config.yaml
tokenizer: "word"
encoder_weight_standardization: false
text_encoder_causal: false
text_encoder_qk_norm: false
residual_init: "zero_last"
ema_decay: 0.99
Rows from block 2 of the image encoder, named by matrix and row number. Each number is 50 + 12 x the weight over its row's rms, rounded and kept within 0 to 99. All counts start at 0. After the name is the row's rms in percent of the matrix's.
# short1: shortcut pointwise conv (encoder.blocks.2.short.1.weight, 320x160x1x1), inputs 0-79
short1.185 099:33 63 59 81 66 57 31 51 70 49 41 32 81 72 57 49 43 53 53 56 64 40 62 47 40 74 34 33 36 46 36 59 56 54 56 56 33 41 60 33 38 55 53 49 52 54 36 54 47 55 48 50 62 58 66 58 53 64 47 39 40 58 76 65 60 42 60 61 74 46 34 48 45 43 41 50 51 64 53 50
short1.186 086:70 47 38 53 38 31 74 48 61 49 43 36 52 62 51 58 56 56 41 52 55 56 50 63 49 56 63 50 45 48 60 54 47 42 55 43 70 48 23 41 32 19 46 44 49 70 51 58 32 37 35 46 43 45 52 41 45 45 34 37 58 63 44 71 53 49 33 41 54 37 68 20 31 49 57 81 56 65 49 40
short1.187 082:74 60 40 35 66 64 63 37 42 62 50 56 57 54 59 71 44 45 48 58 61 56 57 51 57 48 41 35 51 56 39 66 51 71 56 58 45 61 65 59 51 43 53 69 39 50 50 32 42 50 68 58 43 51 58 68 48 53 43 72 65 51 45 30 61 56 38 40 59 47 56 32 47 71 44 51 52 52 53 49
short1.188 121:53 47 44 47 50 67 47 35 30 43 46 58 20 46 58 55 47 58 45 59 39 46 39 34 44 51 24 37 37 21 35 67 53 58 65 54 51 42 48 49 40 52 55 59 57 44 48 68 41 68 31 61 46 61 34 54 52 49 36 37 67 63 76 62 50 42 46 49 57 55 45 43 51 57 37 47 48 58 55 42
short1.189 088:62 59 76 46 32 61 52 55 26 61 53 51 38 58 36 53 36 57 41 38 39 67 75 32 59 50 51 77 35 45 56 45 44 55 63 47 31 46 37 57 45 31 51 62 66 57 56 52 37 53 48 49 54 47 64 21 63 65 44 41 72 64 74 63 66 41 56 47 43 61 48 62 42 61 40 61 47 63 48 68
short1.190 104:48 45 53 54 40 48 40 45 55 72 54 45 45 59 39 57 52 44 70 67 50 43 56 36 52 58 21 74 54 36 39 52 66 85 44 44 41 54 54 58 64 61 68 49 36 55 37 52 50 62 37 55 67 58 42 28 52 62 50 38 36 63 52 66 53 37 59 64 49 60 38 43 35 72 43 24 54 37 41 57
short1.191 095:49 44 46 43 30 63 28 49 57 58 50 38 56 46 52 71 47 42 36 59 52 47 68 54 53 48 39 51 62 42 62 49 53 52 34 46 57 43 85 50 25 46 54 44 30 43 55 68 45 45 50 52 56 51 73 26 45 55 45 58 46 67 53 50 57 45 61 59 45 56 63 39 48 50 42 36 38 87 65 40
short1.192 136:37 55 34 62 60 47 50 87 66 57 44 58 60 62 58 66 58 74 36 36 51 60 51 42 35 53 55 36 46 53 45 35 41 32 62 71 41 64 39 49 44 49 34 48 42 47 15 52 42 33 40 50 53 20 25 68 39 36 29 46 52 56 47 58 47 49 52 51 69 60 32 60 55 51 51 51 42 62 42 37
short1.193 103:42 56 59 41 54 67 49 76 61 51 35 25 63 54 39 64 71 52 55 46 40 51 33 26 54 50 56 52 38 33 52 41 53 38 61 40 65 71 31 29 33 47 57 43 45 73 54 80 60 22 39 52 51 59 45 51 27 45 26 57 42 57 56 54 55 44 48 51 41 58 46 45 61 63 37 66 52 52 47 40
short1.194 086:56 52 49 64 58 54 47 61 69 51 64 69 56 59 23 83 38 51 49 38 44 62 39 61 56 23 56 36 64 36 44 34 50 30 54 61 65 48 56 61 35 56 47 45 47 42 47 46 32 47 58 66 68 77 60 54 36 39 53 59 47 36 58 42 64 46 59 47 33 53 42 55 45 40 42 72 50 43 54 54
short1.195 078:63 38 47 57 56 69 48 54 43 47 48 44 54 74 54 39 27 52 50 46 42 52 33 59 53 54 02 30 60 48 32 54 45 40 48 73 46 57 48 50 37 48 46 42 71 43 35 27 45 38 53 65 55 49 59 49 45 36 43 65 34 47 51 64 52 23 32 45 23 55 54 53 64 53 63 51 32 49 59 39
short1.196 116:56 45 59 40 44 42 68 61 50 32 49 35 58 62 38 65 55 30 66 42 44 74 49 61 44 42 42 48 42 47 62 27 56 33 30 50 46 36 24 40 15 41 43 43 39 51 43 46 41 17 43 59 33 43 46 36 47 42 54 48 50 80 46 41 64 73 53 32 39 43 45 41 22 36 57 60 50 45 50 22
short1.197 092:29 38 41 40 52 72 49 50 62 46 74 53 61 56 42 73 67 53 48 65 52 40 67 59 46 24 36 39 51 40 60 46 82 58 59 64 64 55 45 51 36 41 33 37 64 40 71 48 38 51 45 60 65 48 61 39 55 46 73 45 61 18 55 39 60 27 47 60 55 56 39 47 68 57 50 46 44 50 38 27
short1.198 086:70 51 45 65 49 41 62 41 51 50 55 45 39 56 46 35 72 29 53 41 41 59 42 43 42 45 72 62 56 50 46 45 49 64 43 42 63 51 52 55 41 49 67 34 72 64 43 54 54 84 37 42 62 60 36 56 51 68 27 39 46 70 56 74 41 24 36 50 40 34 50 54 50 67 42 45 54 67 73 45
short1.199 119:31 41 40 43 43 53 55 45 76 55 64 54 75 53 50 77 54 60 60 31 48 51 24 36 39 52 44 50 42 37 58 51 50 42 48 65 40 68 63 65 58 57 51 46 41 48 34 46 42 39 55 48 57 43 22 66 32 27 33 34 39 75 50 37 50 51 25 48 55 66 50 58 46 70 60 43 46 35 55 55
short1.200 088:39 48 41 58 65 46 32 37 70 38 47 25 48 44 44 39 65 25 43 55 59 34 41 57 49 41 67 39 31 36 37 38 59 56 64 64 51 54 51 61 42 53 51 39 40 63 40 53 61 64 55 48 53 36 52 36 52 44 54 44 43 54 56 41 39 63 52 42 62 43 55 59 42 50 77 53 40 69 31 23
short1.201 108:47 45 66 25 45 57 61 33 76 67 49 64 59 43 54 38 49 43 56 34 61 69 46 56 40 49 42 54 62 51 47 48 55 53 57 57 50 54 43 76 34 49 50 53 39 33 36 57 44 69 47 58 50 44 38 45 62 66 38 55 22 59 49 61 29 58 56 31 58 38 59 51 28 46 63 68 35 40 40 55
short1.202 107:71 24 51 45 66 44 45 49 66 44 61 48 37 62 32 50 56 52 58 49 39 47 35 52 56 60 37 35 35 60 44 33 77 34 73 63 60 43 66 50 52 33 24 48 44 51 62 67 69 52 56 58 44 53 64 60 61 69 63 52 36 67 60 45 53 49 53 49 48 65 50 37 44 44 39 42 65 70 50 47
short1.203 087:38 33 60 48 46 66 43 50 49 71 39 64 31 59 63 54 57 46 76 39 36 52 50 36 25 61 43 57 58 57 64 33 38 59 33 45 64 58 47 65 49 43 35 33 47 43 38 43 49 62 51 61 40 52 50 56 48 45 65 56 28 52 27 58 51 35 46 49 68 65 49 21 47 53 43 68 59 50 71 52
short1.204 129:44 43 51 34 35 44 45 73 58 45 54 61 61 51 51 30 69 56 58 50 58 41 40 76 59 37 46 36 56 45 51 35 45 49 38 53 57 40 50 43 63 44 46 65 48 52 38 48 47 45 22 57 31 47 42 45 59 45 41 18 50 56 34 59 30 66 60 78 83 35 37 40 27 39 53 66 45 51 54 66
short1.205 084:57 54 23 58 57 37 51 60 58 53 28 71 46 68 38 25 68 42 55 55 43 55 49 63 47 60 58 35 55 48 57 68 66 77 45 39 43 72 65 60 59 58 47 35 55 58 51 42 53 72 35 45 31 58 56 51 70 80 51 29 61 39 53 29 37 49 48 48 56 22 50 45 38 52 48 51 44 49 49 44
short1.206 094:59 37 43 27 54 44 22 47 62 45 64 51 53 41 53 44 15 64 48 37 35 52 44 61 58 61 63 33 29 46 43 36 53 33 35 54 52 72 53 64 57 53 59 53 62 51 54 66 56 38 64 38 42 61 66 52 45 45 50 39 44 53 33 34 61 49 57 56 57 54 53 48 48 62 50 53 51 28 68 55
short1.207 100:45 60 37 34 51 36 54 61 63 68 39 42 58 39 51 62 40 40 38 56 59 68 66 28 29 68 53 38 49 80 79 25 63 47 34 42 33 74 56 39 44 48 56 32 22 51 42 60 57 33 46 52 60 46 46 51 53 34 54 58 36 69 30 42 46 48 41 37 63 50 53 54 59 38 80 48 64 59 64 25
short1.208 097:66 37 44 57 62 50 48 46 36 52 31 60 51 39 65 31 34 67 65 66 54 48 47 44 50 67 54 51 48 60 70 43 52 70 40 32 46 41 43 75 34 44 66 46 60 49 53 54 72 35 35 33 54 50 30 47 49 60 67 56 37 27 24 57 45 50 59 56 29 40 53 42 39 28 47 72 53 47 45 72
short1.209 096:43 56 33 52 67 48 56 38 50 37 50 73 26 59 48 45 60 43 53 34 61 55 61 63 53 40 48 58 48 42 37 55 53 62 44 38 79 72 59 78 48 50 45 76 31 68 73 40 42 62 29 45 54 52 40 51 55 50 44 49 48 67 66 46 47 41 58 40 55 35 64 46 51 28 55 48 58 77 46 70
short1.210 106:42 35 49 31 65 76 65 41 21 55 46 80 39 53 60 43 51 55 70 42 42 59 57 53 48 51 54 64 57 68 23 59 31 45 35 47 36 58 51 72 51 66 42 33 38 45 52 54 51 35 59 47 52 56 52 58 59 48 56 43 37 57 37 38 56 41 74 51 46 29 38 50 52 23 53 62 65 38 47 48
short1.211 090:47 64 67 45 56 53 49 09 69 62 63 35 49 59 66 48 73 42 49 48 52 48 50 47 67 58 54 48 52 50 53 78 52 70 36 39 67 57 50 49 44 40 45 54 45 53 62 60 58 41 44 30 47 52 45 39 54 31 63 39 46 50 55 43 24 41 57 44 48 54 57 62 55 52 77 50 55 55 46 55
short1.212 102:43 57 46 31 51 50 44 67 38 53 34 42 64 37 50 45 83 46 44 36 62 65 51 49 62 66 44 50 43 77 48 17 45 49 51 41 52 51 57 52 37 45 46 48 50 29 38 50 67 62 70 58 47 51 49 49 49 57 49 69 53 30 52 53 47 55 52 41 67 29 44 61 31 53 74 54 53 42 27 48
short1.213 087:57 54 43 63 78 53 39 62 48 47 50 38 56 58 45 53 49 51 39 40 37 40 29 15 42 35 45 54 54 41 51 61 65 72 51 38 61 39 36 72 62 47 49 47 50 79 43 53 46 29 30 34 41 29 50 65 46 60 53 71 60 51 48 69 72 52 66 32 51 59 33 33 56 56 39 68 74 36 36 65
short1.214 090:59 52 54 46 73 59 72 41 59 64 58 60 50 45 51 36 55 37 47 55 57 48 48 64 47 45 51 60 50 36 68 55 61 42 70 51 53 51 12 54 56 63 45 53 47 50 45 65 33 49 32 43 61 63 34 52 26 68 62 38 51 49 53 63 62 50 46 56 66 77 58 26 72 40 55 42 63 38 43 51
short1.215 106:37 44 50 33 80 27 40 65 54 45 60 64 58 76 52 44 65 26 56 69 42 35 40 81 58 33 58 56 46 56 55 47 72 48 54 45 54 54 42 48 58 44 45 57 65 45 55 45 58 47 25 69 61 66 55 49 38 52 52 43 58 63 43 57 51 58 59 35 54 56 47 70 55 52 33 76 60 49 67 27
short1.216 141:42 27 41 53 36 46 77 46 53 56 45 69 28 45 66 45 68 31 53 35 60 39 41 46 41 44 48 48 46 51 60 55 50 73 48 41 60 55 59 71 60 75 51 54 36 60 48 36 59 52 43 49 62 48 65 43 50 51 60 49 41 31 30 51 28 34 39 48 41 41 57 49 43 64 64 65 41 52 56 57
short1.217 099:47 45 43 52 50 40 44 39 55 46 39 55 55 70 51 38 57 39 45 51 60 38 29 41 68 36 49 32 44 51 27 56 53 44 56 53 29 48 59 54 61 52 31 42 53 53 40 45 54 31 40 72 28 48 43 36 44 35 67 74 43 68 71 84 75 53 61 57 39 44 53 52 59 65 34 37 37 43 48 37
short1.218 105:49 40 33 22 46 73 46 58 52 64 58 31 59 35 52 61 48 58 60 60 56 65 61 55 53 65 56 47 36 50 58 70 61 36 48 41 34 54 55 68 57 53 37 47 55 51 54 57 38 39 59 64 41 60 61 38 49 54 39 49 54 58 47 38 58 41 49 57 34 73 51 43 42 45 57 51 51 75 61 77
short1.219 106:31 44 46 57 42 51 44 50 44 37 61 53 34 42 51 36 70 53 48 45 58 49 49 43 65 71 54 60 45 46 63 58 58 46 38 52 18 74 64 53 43 41 46 42 50 28 64 55 46 70 64 19 65 49 50 26 50 59 56 46 66 68 38 59 42 24 45 41 46 36 54 70 70 41 71 41 65 56 44 53
short1.220 102:72 25 68 38 31 50 60 47 57 59 56 35 35 63 36 50 44 28 41 47 53 36 32 58 94 42 36 32 39 39 51 45 50 40 51 38 36 67 67 47 46 57 51 33 53 30 55 38 60 49 34 47 24 34 60 41 51 53 44 63 56 49 58 43 55 52 67 36 50 36 44 38 39 53 49 46 71 48 71 32
short1.221 111:47 44 56 54 47 51 49 58 50 51 52 31 59 40 41 43 34 35 38 53 55 56 39 49 54 70 49 62 45 61 72 79 49 45 51 53 30 66 69 65 54 51 52 46 52 62 39 43 68 43 50 34 47 62 74 65 43 41 47 57 48 26 47 48 49 48 47 60 39 66 59 48 31 46 66 68 46 55 60 53
short1.222 090:66 43 43 26 42 66 37 41 48 51 35 70 59 37 53 33 45 52 69 48 47 39 61 51 34 44 40 33 32 56 64 34 38 38 25 33 40 44 73 47 46 40 64 31 43 35 47 30 76 45 54 68 55 44 21 34 45 45 63 47 70 51 51 67 61 42 52 50 57 54 60 56 38 51 57 41 45 55 53 31
short1.223 118:55 52 62 60 50 49 43 43 38 40 32 30 61 55 37 35 67 46 64 65 59 31 24 49 28 39 59 53 57 26 43 53 46 38 46 55 48 44 42 21 64 60 56 59 43 53 28 42 61 45 33 48 41 49 44 29 44 41 29 48 65 64 48 55 66 70 49 42 47 45 49 66 48 36 74 61 34 55 65 47
short1.224 115:31 50 53 51 62 62 55 42 65 52 52 47 44 44 63 34 63 39 64 51 83 39 29 51 36 52 38 37 38 45 22 61 70 54 53 34 65 40 65 40 50 71 40 63 43 38 40 30 27 35 31 48 49 74 43 31 38 44 55 68 39 64 46 72 60 61 68 34 52 31 35 66 55 53 24 48 48 65 54 30
short1.225 110:68 44 25 41 40 35 57 24 58 46 56 42 25 43 31 46 65 61 55 43 65 42 43 58 70 50 59 79 31 45 57 47 48 49 38 47 32 67 52 53 60 57 53 46 51 30 39 43 59 57 32 61 58 63 42 24 44 61 61 51 25 53 33 51 37 62 33 45 51 49 60 44 46 51 55 70 39 36 52 58
short1.226 097:27 44 47 44 40 44 72 48 51 60 30 61 57 37 45 47 66 66 62 50 48 61 30 69 46 57 52 27 72 50 48 60 37 42 48 59 47 60 20 50 46 30 49 34 54 43 54 62 35 53 69 39 80 68 59 46 54 44 73 37 66 49 64 50 43 46 62 48 44 38 46 60 43 51 52 74 27 55 45 39
short1.227 106:54 62 44 52 42 49 49 57 23 59 63 53 62 41 46 49 77 41 51 44 48 29 61 48 70 58 63 51 71 40 57 40 46 63 52 49 22 37 46 66 48 65 49 55 57 26 58 65 33 41 69 54 48 42 60 63 46 71 49 37 58 50 46 59 18 52 42 51 47 49 57 73 47 42 68 56 58 56 44 47
short1.228 113:47 60 34 44 58 34 57 60 62 37 67 48 42 43 42 57 51 27 56 37 47 50 66 64 41 64 60 52 36 33 33 56 40 51 40 55 40 35 43 55 43 37 41 48 54 60 64 46 69 59 40 41 41 43 36 44 34 75 68 42 59 49 67 47 63 47 48 72 63 40 67 50 46 53 51 48 68 32 55 49
short1.229 095:52 39 45 70 39 34 53 64 27 76 69 45 49 59 53 71 25 47 49 52 40 34 56 57 84 48 54 45 55 56 39 41 33 50 59 54 40 52 42 44 37 58 36 35 28 49 51 66 46 55 54 52 48 70 34 56 74 49 61 58 45 45 38 64 61 39 63 64 48 70 54 66 50 45 28 51 30 41 69 56
short1.230 084:49 52 36 41 55 61 55 33 57 82 65 47 32 28 47 61 71 45 33 31 46 51 36 46 39 50 50 56 58 44 58 37 60 33 52 37 72 51 43 62 49 30 23 63 54 68 47 54 47 51 52 65 45 50 48 24 45 46 45 56 61 30 48 54 56 42 40 43 75 40 52 63 60 47 39 63 51 50 55 48
short1.231 101:49 48 56 58 36 36 49 58 48 56 22 67 60 53 51 46 54 44 53 43 56 26 58 49 62 42 54 63 20 50 56 42 40 47 56 49 48 37 74 63 68 60 39 60 40 42 48 54 48 69 58 67 47 52 50 58 54 41 44 63 46 46 61 53 39 29 40 72 47 45 48 42 55 41 39 39 20 38 57 42
short1.232 097:37 58 44 49 71 58 40 66 43 43 63 33 68 64 44 59 61 45 59 47 55 40 48 47 34 47 57 49 58 50 31 72 42 55 25 55 43 60 79 47 57 50 43 61 44 64 61 44 53 60 46 47 63 50 48 67 44 48 59 44 46 57 58 54 35 34 53 54 66 64 70 37 44 51 41 31 80 57 31 39
short1.233 105:52 67 53 50 73 59 57 49 53 52 40 44 48 28 39 66 61 34 55 45 51 53 58 42 75 47 57 61 52 43 61 44 45 42 76 69 45 83 41 62 55 54 58 38 54 39 55 44 29 69 24 58 32 59 48 40 46 40 52 41 62 69 62 31 38 56 76 34 48 58 57 43 26 33 52 43 36 78 31 39
short1.234 095:52 63 46 51 26 46 64 62 49 46 77 36 50 35 56 57 67 55 77 54 50 63 54 66 46 34 34 44 68 34 59 53 69 65 68 49 62 50 54 58 60 44 35 70 54 48 38 45 62 44 30 51 41 57 57 29 62 68 69 53 41 45 42 55 48 62 75 66 49 60 55 47 45 67 55 51 47 32 50 27
short1.235 099:65 47 65 37 54 59 47 51 79 49 30 60 34 54 49 75 46 53 73 58 40 52 63 31 53 61 41 62 39 74 70 44 68 41 52 43 46 39 68 46 47 49 58 43 40 33 45 49 44 33 63 33 44 54 39 36 50 54 44 54 41 62 53 58 52 57 42 33 36 53 44 61 35 52 70 64 72 40 41 36
short1.236 097:66 38 47 42 46 53 33 37 38 41 62 44 49 54 45 55 63 41 43 52 64 25 51 56 46 34 47 47 55 56 30 55 32 39 54 64 65 60 71 37 56 52 53 61 49 58 44 56 42 66 41 56 53 51 78 47 49 52 27 57 52 37 46 29 51 35 69 62 48 43 40 39 44 39 51 29 44 43 28 45
short1.237 086:36 62 56 52 66 49 38 38 32 50 34 43 40 43 23 66 52 55 52 64 61 56 80 21 59 59 38 59 55 52 45 28 39 60 66 31 45 67 38 56 55 54 45 38 54 41 48 49 45 50 40 36 37 49 55 44 44 62 76 53 51 51 40 49 44 58 44 33 34 45 31 31 53 62 52 33 46 48 52 39
short1.238 112:67 50 50 82 57 49 15 36 55 44 52 19 68 46 56 44 43 65 56 38 38 48 60 57 53 73 56 62 55 47 42 50 34 51 34 46 37 52 52 52 38 53 54 52 32 56 49 38 59 60 53 44 68 33 53 40 58 46 41 51 51 39 66 50 51 58 38 44 49 75 70 61 48 46 63 59 57 61 36 61
short1.239 101:63 47 36 46 46 41 59 33 50 65 41 46 62 64 56 50 57 55 57 47 50 36 62 40 67 61 34 50 30 50 45 73 49 52 67 49 31 50 72 51 47 52 56 58 67 72 57 49 61 44 38 61 45 37 42 81 55 45 39 30 56 67 52 53 42 29 63 51 37 55 53 64 36 42 31 54 35 88 60 35
short1.240 117:49 60 56 43 57 49 48 56 46 38 56 56 61 54 54 38 50 46 70 34 50 60 36 46 68 36 49 54 45 66 44 63 43 38 37 50 83 71 23 56 60 67 61 48 59 71 38 54 49 62 32 48 57 56 49 50 59 52 74 37 38 53 47 85 65 59 49 28 42 44 55 40 49 60 51 57 41 35 30 39
short1.241 087:43 54 46 19 43 38 43 51 59 67 43 34 60 43 46 59 26 42 56 59 47 60 36 31 54 41 66 34 44 76 48 51 60 58 44 38 50 62 48 52 68 47 42 79 70 45 45 62 46 63 68 64 27 62 49 30 51 52 44 59 67 55 59 48 62 53 42 55 44 55 62 33 36 43 50 50 65 53 44 49
short1.242 099:33 39 52 46 83 46 52 63 83 56 21 51 42 47 50 55 46 65 50 42 63 42 37 62 49 52 44 58 35 43 35 40 51 40 53 51 63 67 70 16 71 31 66 72 55 39 79 55 68 48 35 32 34 49 48 28 59 31 49 54 47 35 50 40 67 47 53 43 36 55 34 48 28 54 34 57 40 54 62 64
short1.243 090:58 49 39 38 58 42 48 61 35 34 66 60 45 45 34 40 66 47 64 30 57 41 49 40 61 50 39 50 55 41 52 56 31 52 28 49 57 34 58 60 52 60 39 51 70 44 58 42 33 54 41 14 72 63 49 54 61 36 54 35 39 47 47 31 44 45 46 65 52 41 48 39 26 76 40 23 56 47 58 57
short1.244 100:33 71 55 27 62 45 56 58 36 48 30 40 65 48 47 49 76 42 56 49 40 45 72 63 65 46 73 59 46 63 24 39 43 47 39 50 53 48 37 36 45 41 70 60 62 55 73 53 30 61 72 39 43 44 59 46 38 45 26 36 52 68 41 50 53 63 39 55 45 47 43 29 68 58 62 38 47 52 62 47
short1.245 113:25 45 62 58 41 19 67 70 30 51 59 46 58 53 52 43 21 43 47 38 50 28 66 39 47 55 50 48 62 45 49 62 48 60 63 55 45 48 18 61 54 40 50 57 55 42 75 40 29 57 51 48 56 18 76 57 40 40 31 34 65 54 56 32 52 41 41 65 53 40 42 41 60 59 37 56 44 58 32 56
short1.246 100:42 46 42 48 54 53 24 60 37 27 51 43 57 53 53 31 62 57 53 81 50 70 50 57 51 38 49 40 54 48 60 56 55 50 32 56 61 59 57 39 52 57 42 79 45 36 48 51 34 62 53 53 45 53 43 45 64 43 55 50 56 34 53 63 43 60 33 35 44 47 52 42 32 38 80 50 54 32 40 68
short1.247 119:41 41 50 51 41 46 50 48 61 42 33 30 57 43 52 43 39 53 61 32 49 33 26 46 44 56 35 67 55 49 51 64 51 69 39 34 52 31 43 53 50 43 46 56 54 48 63 70 56 34 36 46 38 56 28 70 43 48 49 49 35 24 53 51 58 63 43 51 54 47 63 46 34 26 40 65 55 32 33 45
short1.248 098:23 64 41 52 43 49 58 47 54 41 31 37 63 60 59 46 61 34 73 31 46 51 42 42 36 45 24 32 38 21 58 69 57 52 23 49 48 44 50 59 49 61 54 65 52 62 44 36 35 45 41 53 50 54 39 62 49 47 69 47 55 75 42 49 48 56 50 59 44 28 49 59 47 42 43 17 40 44 46 59
short1.249 103:38 57 39 47 33 73 39 42 53 41 32 41 49 64 50 47 49 47 59 44 47 48 27 48 60 39 77 46 53 66 61 69 46 69 82 52 44 48 66 54 54 52 16 49 51 51 47 40 35 56 60 45 61 46 65 26 65 35 39 46 65 39 61 49 72 52 56 31 53 36 72 54 38 64 65 44 72 48 57 71
short1.250 111:50 40 40 59 60 38 39 58 48 54 42 35 51 59 57 52 57 33 44 66 37 55 57 29 44 67 43 20 49 45 28 54 66 47 49 57 39 32 50 27 34 40 56 59 73 57 67 70 51 52 45 64 43 50 50 46 51 65 26 48 48 50 59 33 55 50 47 62 49 68 34 39 49 45 29 46 65 59 44 58
short1.251 109:64 51 66 25 36 42 53 49 58 45 48 58 77 33 45 60 53 45 58 45 47 34 47 57 35 43 56 45 44 72 39 36 30 42 41 57 67 72 53 41 65 47 41 48 46 39 59 33 42 30 37 61 53 62 48 31 58 68 67 61 29 46 53 42 44 60 62 42 44 47 60 25 65 52 55 59 63 31 66 47
short1.252 096:34 39 60 46 21 58 42 49 21 58 44 49 52 49 44 57 39 60 68 55 51 61 45 49 27 44 54 53 45 43 51 53 31 40 72 53 51 41 61 67 44 46 67 41 61 52 56 44 46 57 70 38 50 56 60 53 69 46 56 60 37 49 53 35 33 73 42 25 49 53 43 65 51 32 30 59 51 27 59 53
short1.253 090:45 38 38 29 47 59 21 70 53 41 73 38 57 62 65 44 29 53 28 53 59 68 61 62 43 51 43 37 57 57 48 53 48 47 59 57 71 44 64 40 39 32 34 47 52 48 34 55 45 51 55 48 51 47 48 51 51 43 49 70 54 58 53 51 40 36 50 55 35 47 63 46 70 67 49 47 55 68 79 53
short1.254 097:48 62 42 58 51 60 51 40 22 41 61 31 70 57 64 40 58 36 46 45 59 75 61 71 39 42 46 37 63 43 18 31 27 45 53 55 38 38 49 43 42 57 35 47 63 39 57 49 32 42 38 59 30 63 64 59 38 70 58 49 42 56 64 51 40 60 58 55 78 55 43 73 74 59 35 45 69 52 40 43
short1.255 091:55 66 54 53 56 49 56 60 35 30 50 41 77 51 33 37 62 41 75 50 50 45 55 54 48 50 51 41 41 51 61 50 43 50 41 53 65 61 67 25 30 49 52 63 56 53 58 64 57 60 67 29 64 61 57 64 45 38 36 74 37 37 49 41 50 53 33 34 56 56 50 50 58 68 56 55 70 52 77 30
short1.256 105:25 52 47 72 59 41 33 71 33 66 34 56 39 55 57 56 58 52 25 34 38 38 51 57 56 39 46 67 26 43 36 43 49 67 45 40 63 60 52 65 37 48 51 50 42 61 42 54 31 53 59 30 56 48 62 73 63 48 50 54 50 35 53 38 33 45 40 55 63 34 47 53 50 41 24 29 58 26 67 57
short1.257 099:48 61 54 54 48 38 37 67 50 42 55 43 55 49 45 28 59 39 62 85 54 23 26 59 52 40 74 46 31 50 47 62 53 40 42 72 65 44 65 23 67 46 43 27 45 37 34 59 42 53 54 54 37 49 56 54 59 49 57 53 54 53 64 69 52 49 39 53 42 26 45 42 33 41 58 47 27 49 47 66
short1.258 095:67 37 41 41 52 56 40 27 50 50 45 45 69 50 30 45 48 39 58 56 39 81 71 62 52 60 41 56 53 69 28 71 71 58 54 60 36 48 52 53 62 53 57 63 31 45 64 34 44 31 26 55 62 60 55 51 57 59 55 66 38 62 33 52 33 47 58 69 42 51 49 41 54 60 40 48 52 59 62 57
short1.259 096:49 58 46 58 59 50 52 72 31 45 60 33 63 60 59 33 61 38 50 54 34 41 58 21 52 45 27 44 79 47 64 34 27 49 59 67 56 58 57 50 55 41 55 56 66 49 37 48 44 58 52 37 21 53 26 20 50 47 49 66 49 75 60 45 49 46 52 31 80 55 75 55 56 53 63 32 29 52 38 32
short1.260 109:52 68 38 61 43 58 46 55 63 55 70 71 57 44 66 36 54 47 42 50 44 55 43 49 43 53 46 46 57 41 38 23 27 63 39 57 50 46 59 56 60 63 37 48 37 57 52 55 43 34 32 60 68 53 46 45 59 57 57 31 48 27 36 69 49 39 35 56 45 45 47 16 52 63 23 70 65 26 58 70
short1.261 104:35 49 50 48 52 50 52 44 70 59 70 40 42 52 74 34 37 72 61 52 53 66 42 38 31 55 43 34 69 48 53 63 56 51 61 52 54 65 47 52 25 41 42 54 31 51 56 58 33 62 52 69 37 66 43 49 54 30 42 45 61 51 45 52 59 41 28 51 44 40 37 37 61 38 80 55 56 67 63 43
short1.262 109:34 39 75 47 41 34 54 38 51 48 38 50 69 46 49 30 52 59 53 61 43 60 66 72 42 58 69 24 47 41 63 34 41 16 55 48 57 47 42 61 44 25 53 35 62 53 63 56 54 65 75 54 39 54 53 59 51 39 49 74 54 65 31 61 54 63 51 62 47 51 58 47 60 49 56 67 44 61 45 52
short1.263 098:66 57 71 37 56 43 45 56 68 68 50 48 64 51 59 58 49 65 47 39 62 74 41 62 53 78 37 38 41 61 35 48 64 52 46 49 50 68 17 49 61 35 33 36 64 65 64 67 35 43 62 50 48 66 62 62 54 57 61 41 48 57 57 33 42 64 49 60 40 63 56 30 67 50 42 37 60 62 62 64
short1.264 113:48 51 43 43 33 43 73 42 58 50 19 64 57 73 55 41 65 67 56 56 47 54 50 45 51 42 48 59 62 53 68 41 54 73 51 53 36 55 74 52 38 60 76 41 68 54 48 58 61 40 58 67 65 55 51 48 54 40 51 56 57 47 45 60 49 70 60 52 41 47 74 56 50 62 54 58 39 47 57 49
short1.265 092:24 53 44 51 54 39 63 55 34 41 43 43 51 35 22 57 48 62 53 44 62 68 47 36 45 63 44 41 40 57 55 50 43 60 72 63 60 40 47 50 47 41 46 56 40 32 45 62 38 41 70 49 44 41 46 37 47 31 43 57 49 42 39 45 68 61 56 51 43 52 42 68 53 43 53 50 54 44 56 54
short1.266 103:46 47 64 19 57 48 54 51 69 43 47 69 36 43 52 71 52 21 37 68 54 55 57 45 52 40 60 52 62 49 42 48 24 61 60 48 36 41 38 45 62 63 43 56 48 61 48 51 21 65 57 50 61 69 55 56 58 61 35 71 53 45 40 60 29 57 68 52 43 33 22 48 56 55 50 66 43 42 64 60
short1.267 092:53 35 40 45 16 62 46 37 57 66 61 69 68 49 50 37 48 61 46 52 46 42 45 43 52 40 31 68 46 46 39 59 64 47 47 44 60 49 38 59 63 40 38 44 66 51 39 42 47 38 59 58 61 49 26 50 50 52 57 62 51 61 61 38 39 37 35 55 44 45 43 47 47 39 67 44 64 39 35 76
short1.268 106:22 60 56 59 65 44 48 40 41 51 55 53 70 48 45 67 47 46 48 36 44 43 42 56 50 63 35 63 55 54 50 42 75 65 66 54 45 59 52 71 39 35 36 65 47 34 42 32 47 29 45 45 34 55 36 45 42 44 72 33 50 72 48 47 70 54 48 59 41 67 74 40 63 47 43 59 28 43 57 43
short1.269 119:52 59 59 62 42 65 43 46 53 27 46 63 69 67 64 48 77 41 51 47 43 57 51 37 34 56 47 62 52 47 46 58 64 53 53 58 18 40 68 47 55 66 48 64 42 53 55 39 58 58 37 60 78 33 51 53 49 78 37 29 54 59 58 52 67 29 65 54 63 53 40 45 42 35 42 46 39 79 47 50